Weights of a small contrastive audio-text model: 8.2M parameters, log mel input.
Rows from expert 9 of block 3 of the text encoder, named by matrix and row number. Rows with one number belong to one neuron. Each number is 128 + 24 x the weight over its row's rms, rounded and kept within 0 to 255. All counts start at 0. Numbers have three digits each. After the name is the row's rms in percent of the matrix's.
# gate: expert gate (text_encoder.blocks.3.mlp.gate, 32x64x128), inputs 0-63
# up: expert up (text_encoder.blocks.3.mlp.up, 32x64x128), inputs 0-63
# down: expert down (text_encoder.blocks.3.mlp.down, 32x128x64, transposed), outputs 0-63
gate.11 102:166174126139106152118116094094142126128135113139104129086142130122106137080123151096150113093172142138077147118098140103107088109150105114135143148151182147130117130159091130121126141159102143
up.11 104:151125158126112128150135162147117121107112112081146112125110142122106124170076156175112132124143153154134124119139147154097180168150156107152130128105085103128152130112137151136139098078142113
down.11 112:155110130115152173117103080123154124127146162143111129134181141146091115113143121093146163112161152130101124168130138127102109174096100118122148147081174102149113110158090135123153109113165121
gate.12 080:121103084126102099124155082153143159127099116108085182093127112136158157135102169130118112105141107134120156153116098128110109123097127137117109128182139150078146130118104127117115143169086107
up.12 083:122119161133112103151199100144186165098104118134109176157100139136107177125133122121125123113099109146142132146112135160126113086127108126146124090158153105060108127115110142124141151128120132
down.12 081:120121116096106135121126118109092160126130091128159095121117093114121101106088119104111150131111123146108152166140121086143142129107122146113110084149121154132138136112053120154143114181133137
gate.13 067:141147111165058121139110154138167107111126130157098136132122092105089093125115124125111107108068150113160125153118121139099137137113134113121123120113124162127124154114092107121157121134157134
up.13 055:117111134139131154128077126113161125123129116152132146127117124150159180086123168139102131121142121111099109151110100106098097100115090139124084089131112141162096108110042108121133115134110107
down.13 060:140143117114127114134141139104131119139111130180110117114140120127155128097138116160067142117104126115110134108120144111121144064140103140156139113124142141135112165180168189101120172130161101
gate.14 128:117147109112127172139069088186133157129167150116106140125115150169119131173122133100121133118171140133133134137122111119136098108100125103130124149105117137073158125134112139096190154121140168
up.14 129:125158103113135171146063083188122166133154143122110148133116152156113148163127119092121138125169140147147137153112111105120093117093132121124127159111125121087165115146113135116176161127139158
down.14 130:128123123134134107110095167129124148115073106146141166117107158152119113101123108107108132148113130123113146170135141141194104089117121141111134145143093147099126112113089149175109145125131165
gate.15 082:120125153146103102144140114133102147138065163117148123133125080146118131144098100120121141132155145122122108154093118109152152129119117153130114129128163144132168137121106120081145122119137121
up.15 075:115131127141156153091141124100128099128192134124133083122134107142133137086154127150145105104079110123157124145146149106151135126167135167098104107143118141161101141120119161161115172105148092
down.15 086:144156133074122143134159116133136126127157132171133172106143096135162139137139117140112135178153140136120126083163134133116136146089103126108152145086160138150113157136065145129071160126098139
gate.16 071:118111092169153102081137086138120123123138167116111146106156096182166168114137129116109120124172106155152113133122108125091133138132109144140165077102106184132120167129104135131145139153111141
up.16 071:124083144131127145145132119123102148124170111129086176155110166158121115111108125134128151093092110105133105156122126108150147136137148175150118125117129125123118091136120129160130110142114131
down.16 065:071128156138138139090101152154138109115141136113131196148087131152121116152155137082183144118111122101100113143138113143136172086064143109106129099099098142114150129139129115131134121122135110
gate.17 097:130126129107118120074147100107127084139134094158126134097122087149120129133086121127110122126162112138127111115109092124098098128137115147150141162161125117135141111151089097172094141131114157
up.17 098:135099130101126141103154105100100065108125071156120165110122113137126131145100118140091111142175142125103124137135116115117133131132140152120162182139121100136147113124109119166098134164143145
down.17 102:136116108127125125123140149082118158063151079121124127117108147146168164098124123137204125091102125159106116128116153104075137114117085132156102110137157116137159103153125105094152137144152090
gate.18 104:148130148064129112127096158179131130119135107128131121148129166057134102138051109096130151145116144171115116121105161118116117142135137121165127131115136107143139123085111131131140114152139114
up.18 102:126104106169124152137153105094116126126142128137117139122137086188122161127198168170121104126139121078141139140132102136143143115095108150119114113127117153114126126176122124138127142136118137
down.18 124:124097110098120132116129150134145108124154099121129153098153144190111088139116132129078129148116130112153144125129147152113076146122088136124133139074091140070152089149123126129129105144121135
gate.19 124:084114084104125137101086164148136114150131147124130127159115155122115135113099113087097062118158103070093136122134145109123143097108091134120115172144151161116170126116115165128193142089154152
up.19 121:164120151137113118129156067108094158099117127132131124086138092142120084143143152144146172152109162189174110142127113126101120146120141111130152106106097113157119135121155089107061127149096122
down.19 117:139133104114096120141129150160116113097135118101141131156144132110140149129122142117163157156150111107108125097119167112130156068140134164151155086146157109136178129102149136108130095153154120
gate.20 138:129167147109174169153163110159157135162170131129108171148124152155133093115131155104107151121106137120125139164118121149120120112152149093116157082169180142140154135127113136133154124110146079
up.20 141:112175146085133157169170109160152155160168140128106145118116177159114107112123164112101149131100142130126116167110112151155111110150126114115146087153171129124163131137128131111149126087142091
down.20 141:070124129140090129164135132109147135140096115128132127141123122122117098124078130184091108142077111131137133127153114083117122110158117132156101156150105114138098134096133133140150093085097115
gate.21 094:104154123141079102135140085154128131128086095134156131112116096111129120116089138151072135127135150126125102153120122080143112142133115157155115162109148129156140151127129105119145137138131121
up.21 095:147089093155151146116125167101139137149170120126143146132098116095126133131142089119172128145123134096118130120106146096136109137191138118144105160084151109144128131111158111129137112117081134
down.21 094:119115160161089119110145104105175144104112131159143065117111118132114131140106148147167116112135127135141165138140141171178105161087112139157089161098060140149095132152126129109161143131141089
gate.22 073:133075119133142111130087143123151110110115129136132149120119104171102140143089130106119115137113156108129099128138136101089134147125134143170109122118104149170096149126115112069140122130140106
up.22 068:132151128094135132115168100168085176133142087103125127124118122118125108133141140158105105119135094155133124128118121117099144156122126116096143097130155110125164108116110141146145150117108151
down.22 072:158116116134160112140135154115154096136144111157128081157149085102115152173153099109146165117121150121152133139115151091164156109091135114151091099118128097127148130105098157128135080103141137
gate.23 057:162140151105114123124144109174169144124145142104152133088133108119151102142117089109129095132111101143122092140091112117105118124101131094152134148118118186133103145108142159103147097123117098
up.23 058:094082132132151117105115127086131155114116135134155141147114127158125124135122182070091122115120148099079165139151133115105131094113109149144150159107124098118134111148149139120098163174150102
down.23 063:100130124120134156119128115155148101114106106147163111158098069108085137108124135138097117099119150122168137124138164125121092155163120158129131113153104111116127130154133124133145132136177104
gate.24 102:158141160104116132131097192167132098114126112121159148125114116147174151124145153082082089149129141133127123133142128133099143109096160136137148156096142104171136141152136133114110143095160077
up.24 117:145131179080077141149124179158133089122137107108138137132092109120146163169137147121103117178154159142104143134129134140122131105106165149141131104132146096156150142152127121102116127131137083
down.24 108:126139101075146099119104126145151142150105149178114140167127134123111100167085118091119113136088150131135132133147111123153158129098134147153094144117155137142198125132128136106128109084124139
gate.25 090:126139108146161125145134133122148109085129126087138102110139089125119156176128085195126132118106145180145151144128127141130140118058160144148118098101138109129121130134158109141125093101146090
up.25 098:143124095128168151124127151123109122089116100103105121123139111129112168176105103203138111145108099131168114130124132170128091123058122147188120109113154076115116146140136152126119134108171106
down.25 090:136138110122126113130143108152148086134089136153172146160128130112096125206137167110111117117090125129112104102160099094116116093143149129132063158144091109162135130131130170102185148149080129
gate.26 123:128169149166173142098116126135124138115123112087095151145101104132129143149113148163140098120154116154131142162101133180119110116122151154138149111107122144099103139150130122139164109110119114
up.26 123:125086096129077096157136113169140116152133155156157113098123169124126111133140123107098138139119134106134101118118114075122147143154134119108143112175142113154149124102128145111098148130131120
down.26 113:128135101104135150095144142152121127142137113118102192141102157104156173151112139145174095123117109113105133120112157140116126166106117130182163132129160126083130117130153136161121119129151126
gate.27 097:126115106142086120130126129124141091109112143133164128135135118165110140142078144124131122103152161130091100121107146147135159138131120131152149148107189142135155139136164076073086100117060123
up.27 086:135142134143154111119133106107131111131132101100129138119116101094188125083141088116129132176105127125135135128132103132112114127111140149113123116154083126144109126138122159157147165137177134
down.27 095:125124125144117138135162115182140135117091144139109119134109124122105116159106146145090097111134117124136109153129087138143138149105112159137184145109135129137077089101135117096150126153158162
gate.28 089:131078124082158110151133095121068107100110114133183106135096137141153138139144118086124128120142159170138134184118127154121112131100124134114119132106173134125151112121153128134140147166120125
up.28 080:118103104126125132114100121069105105096155115106158102148127163099173162138110088094165137087137151129170112129120138154139085147108134162142135139073130165111166084117173144170136143161119170
down.28 091:118128132104140086111101122120145108124138139112152124150098104150114118095090124117130150111122145152164118105087108136113115107144159127097167137079131139065132129133151111162116178159150172
gate.29 069:094107149094161127100142169141106093105124131160124157115124072168156166164119108128121109154085152135135149140097106153184080074089110154123138115121141116113134127084166136157133146130138126
up.29 074:097151124118132110045142143128129122114101137121147104100114122161121113135105105162107118152154150167136109136115126097138081104067091162079150152149117106149109156091111107117104128118123118
down.29 063:144102099127125131116115133103119124121158112136146105132148140116112196105113126128122106113131115155100131141134159126184094163110104136187106124095199104135118141126137088132141162108092132
gate.30 056:131098130125135118088134105163108136146108108128174095083110072110136119151130130123086108136124132134110113148121129107082152143114123135112100127090105125134135116143125119121094104093128085
up.30 050:170111116096098140099110137134118127122141120112130143154116155154159116161134115109157122150128148120106153127128110131160125161161160170135142125134106179167161128165156141144160172123110140
down.30 056:142148147132099118127137087129117153126155134108141121117157112113139132108123136131094104128112084165133123097144141146121124102130119149152109130135144149134151133111125107138121170112103157
gate.31 089:140144143117176132131179146183140145141131106092130096141120100139114120148119151143145128084102077127136121120138113106119123129117145191157103135148136151137113129097118152182127140070088085
up.31 082:132122164144165105124174136171135171139096133089134071142150098114116102142128132156150114123099133157153091087131080111106143119098121151105091163146118127146141142147106143148124123074091066
down.31 094:091123135074099149135130105121138091089104118149153098129140076173111135106123153123127154141104145162138131137134123158136154104119116171123155117136056114122142111116128135121110097149103140
gate.32 104:155133118100124138153137133093103155137116088140139130078124158100177127154110141122077087087116109164080073146137132105131125115152136160120142117134107113113091134119104151139137114110113106
up.32 110:105128134168155119107101121139168083127122147116111116173109099153093127115128118139179168152126150098160163094115151154118149113114121082130118139129139134149152124135161116132131133129145133
down.32 117:129125156111131079072141156164153135125133152113126121120112160116104118110152096169118107133140140163136094105140115133123166122104115118104173179125107156110120131181125110178115112121155123
gate.33 102:135131107154120162108089116121154057100125132106152144117144041129128166126102140088074102140118112093149118164088097084154136138131122116144125158128143107117084131111063115114115117146171103
up.33 098:124142151102146087121160173140109124162121102150113122118115185127137106118135109166200133107138121145101139107146139146119114124106150128143112089134127153165151133158198136162151160116078154
down.33 101:135109132113115120106134085160085133114126113122155106131117117062138145155136122133136139129128131128155133134151113157217108137101130142131116159106146079104133158136146091084092103095145197
gate.34 084:151112139134119082124177123145143133126117156108145118117171124147124137168147119118077147104129108125093119146113163117130122144155157116136118132093182110136123148137141145104195082086096110
up.34 082:112152108120158089158151117149106144142086129149104160109154140125147150171117100121105180118103108116089143126110117128149163141153122106143131151100159121098091147129123145148180087085109130
down.34 091:174143113135104106128138121140161158141132128145145145145103112102134112135169127099123133115124120121167116128150112139109149125127135144106092148116127094114130143115110136084113121157126124
gate.35 097:139127152162143099151103111120141055168117126118117133114103079123135140153144114158119117122126127169125140133128101124098143154100156131120155130087133116147152134123101129162117145127117094
up.35 098:131104116129133149116166114159157182087126159130132168172154133128095102065107131126167132111122105095152147145181152139144084120136115132151105118143118137097134137126118104121134150160119113
down.35 097:107144119108107133150131106147076135149127139112106117090168158082105149143143112093125117138087132133121148094062147133148183099148131148120120125121138138118158139114112111186119163116091181
gate.36 118:125149106095128104164097127190122140147165119122137112155138131114076122124068133130131118174124129131136121141119114123135099107087118160126148151126127145181114146116173132149138116116134148
up.36 114:127108136134154101078192132101162125099110127118137139113118135140179151138182156137124154100128118102097134117140129103111143161160115124123119134126119103102135082126088145123140105170135104
down.36 121:123107173140123165161156158167127119135121096130102060121147168126059139114121125163133140143110115110111103127135120119120178136105151127190132098166156135148135107064149119121179117106127094
gate.37 091:133140097117126138126131153137132105123149142153139111132097156114115119157172142164137131154117129105135110118102139132107118159106114104122138069135082099096110143131176091123113138114094093
up.37 088:140144107137134119140135139122135098099152159115108143105091120089163116148166145162105155140134134158136128118143113113096105148146148135095118122130118123093098156109152111138093120150067080
down.37 076:150143125132121142137142113145124089147125084137162132144115103158157180105090127128147100130102119124146086161116112102087097109147163148147140097121116142165161115078096155097116104172137082
gate.38 153:152124141156104166144095131105157188090138164118109137148178161144140171119142129110150168116130151106126142149144113111152190130153158146125115122105100150161120154118137101131109127134135164
up.38 151:102138110100153090116159125152098076161123091146145123111076094121115086135118126152105093137130106150131115108112137140107070121091097109128137125158155113097129097142115152123148131125127085
down.38 124:127121107142113117137162128144128133153154132125140159080131118169137128114144093113096105161152157128106124130147104098113107124099108146107159157090156188130132132159150103092148165120102105
gate.39 085:108116112140143103122108124131105137117111150113131136108099126148151116091152091171115140099111110110092137182138132114117122101141121111106154170158155132143128123096155123128095116147140112
up.39 080:133136140144132114148128138169122095102152178128126144135092134143153122098147091109103147086106080099108143143109122128139133119140115098110164164158150120105124122098123120143115146134140165
down.39 086:145148149128109131129092130113141129163096136129123099144140134091099108174177118116133110094138113135148126150102133111122130118165116160104147121137111105140111154130129114144100154146112129
gate.40 091:158157137121146142110113102152134085142152135146159121147136096134140169156106087087088108122158183098129140131134144129090145112103098116132099156157157146124104157111126126056143150142102159
up.40 087:104101121148116121146136145110139124125062129096127143095099143148131119110120163121137170139098066165152132136115131122176108123125159124134160113113117123157166114146123145186085138112136105
down.40 094:101164107137163125141094114144090131127130131141150178136132150095132117161120159146129132090160102139169162111153147086088106111165111119137158107153117134136085121173129115131135131111125076
gate.41 104:120163090130137161119102110115154107153155177174085136106142153151171102121098177095103122133152156143093125142135142086118145137164085148081150180157120118161119137101171145143112129160140150
up.41 106:137108151120132119111125124157106134104113101082179123137119098144091138121124110165139124112122119090148144149125123121128116111073156130179124073078130130086148096150113107106144122094121093
down.41 109:122163115093132149150132115156160107120166170159085174117176093103125168159134139078097140145137151099161131172109136116122109125119142161115120104139149098124079134166144105124135103125134147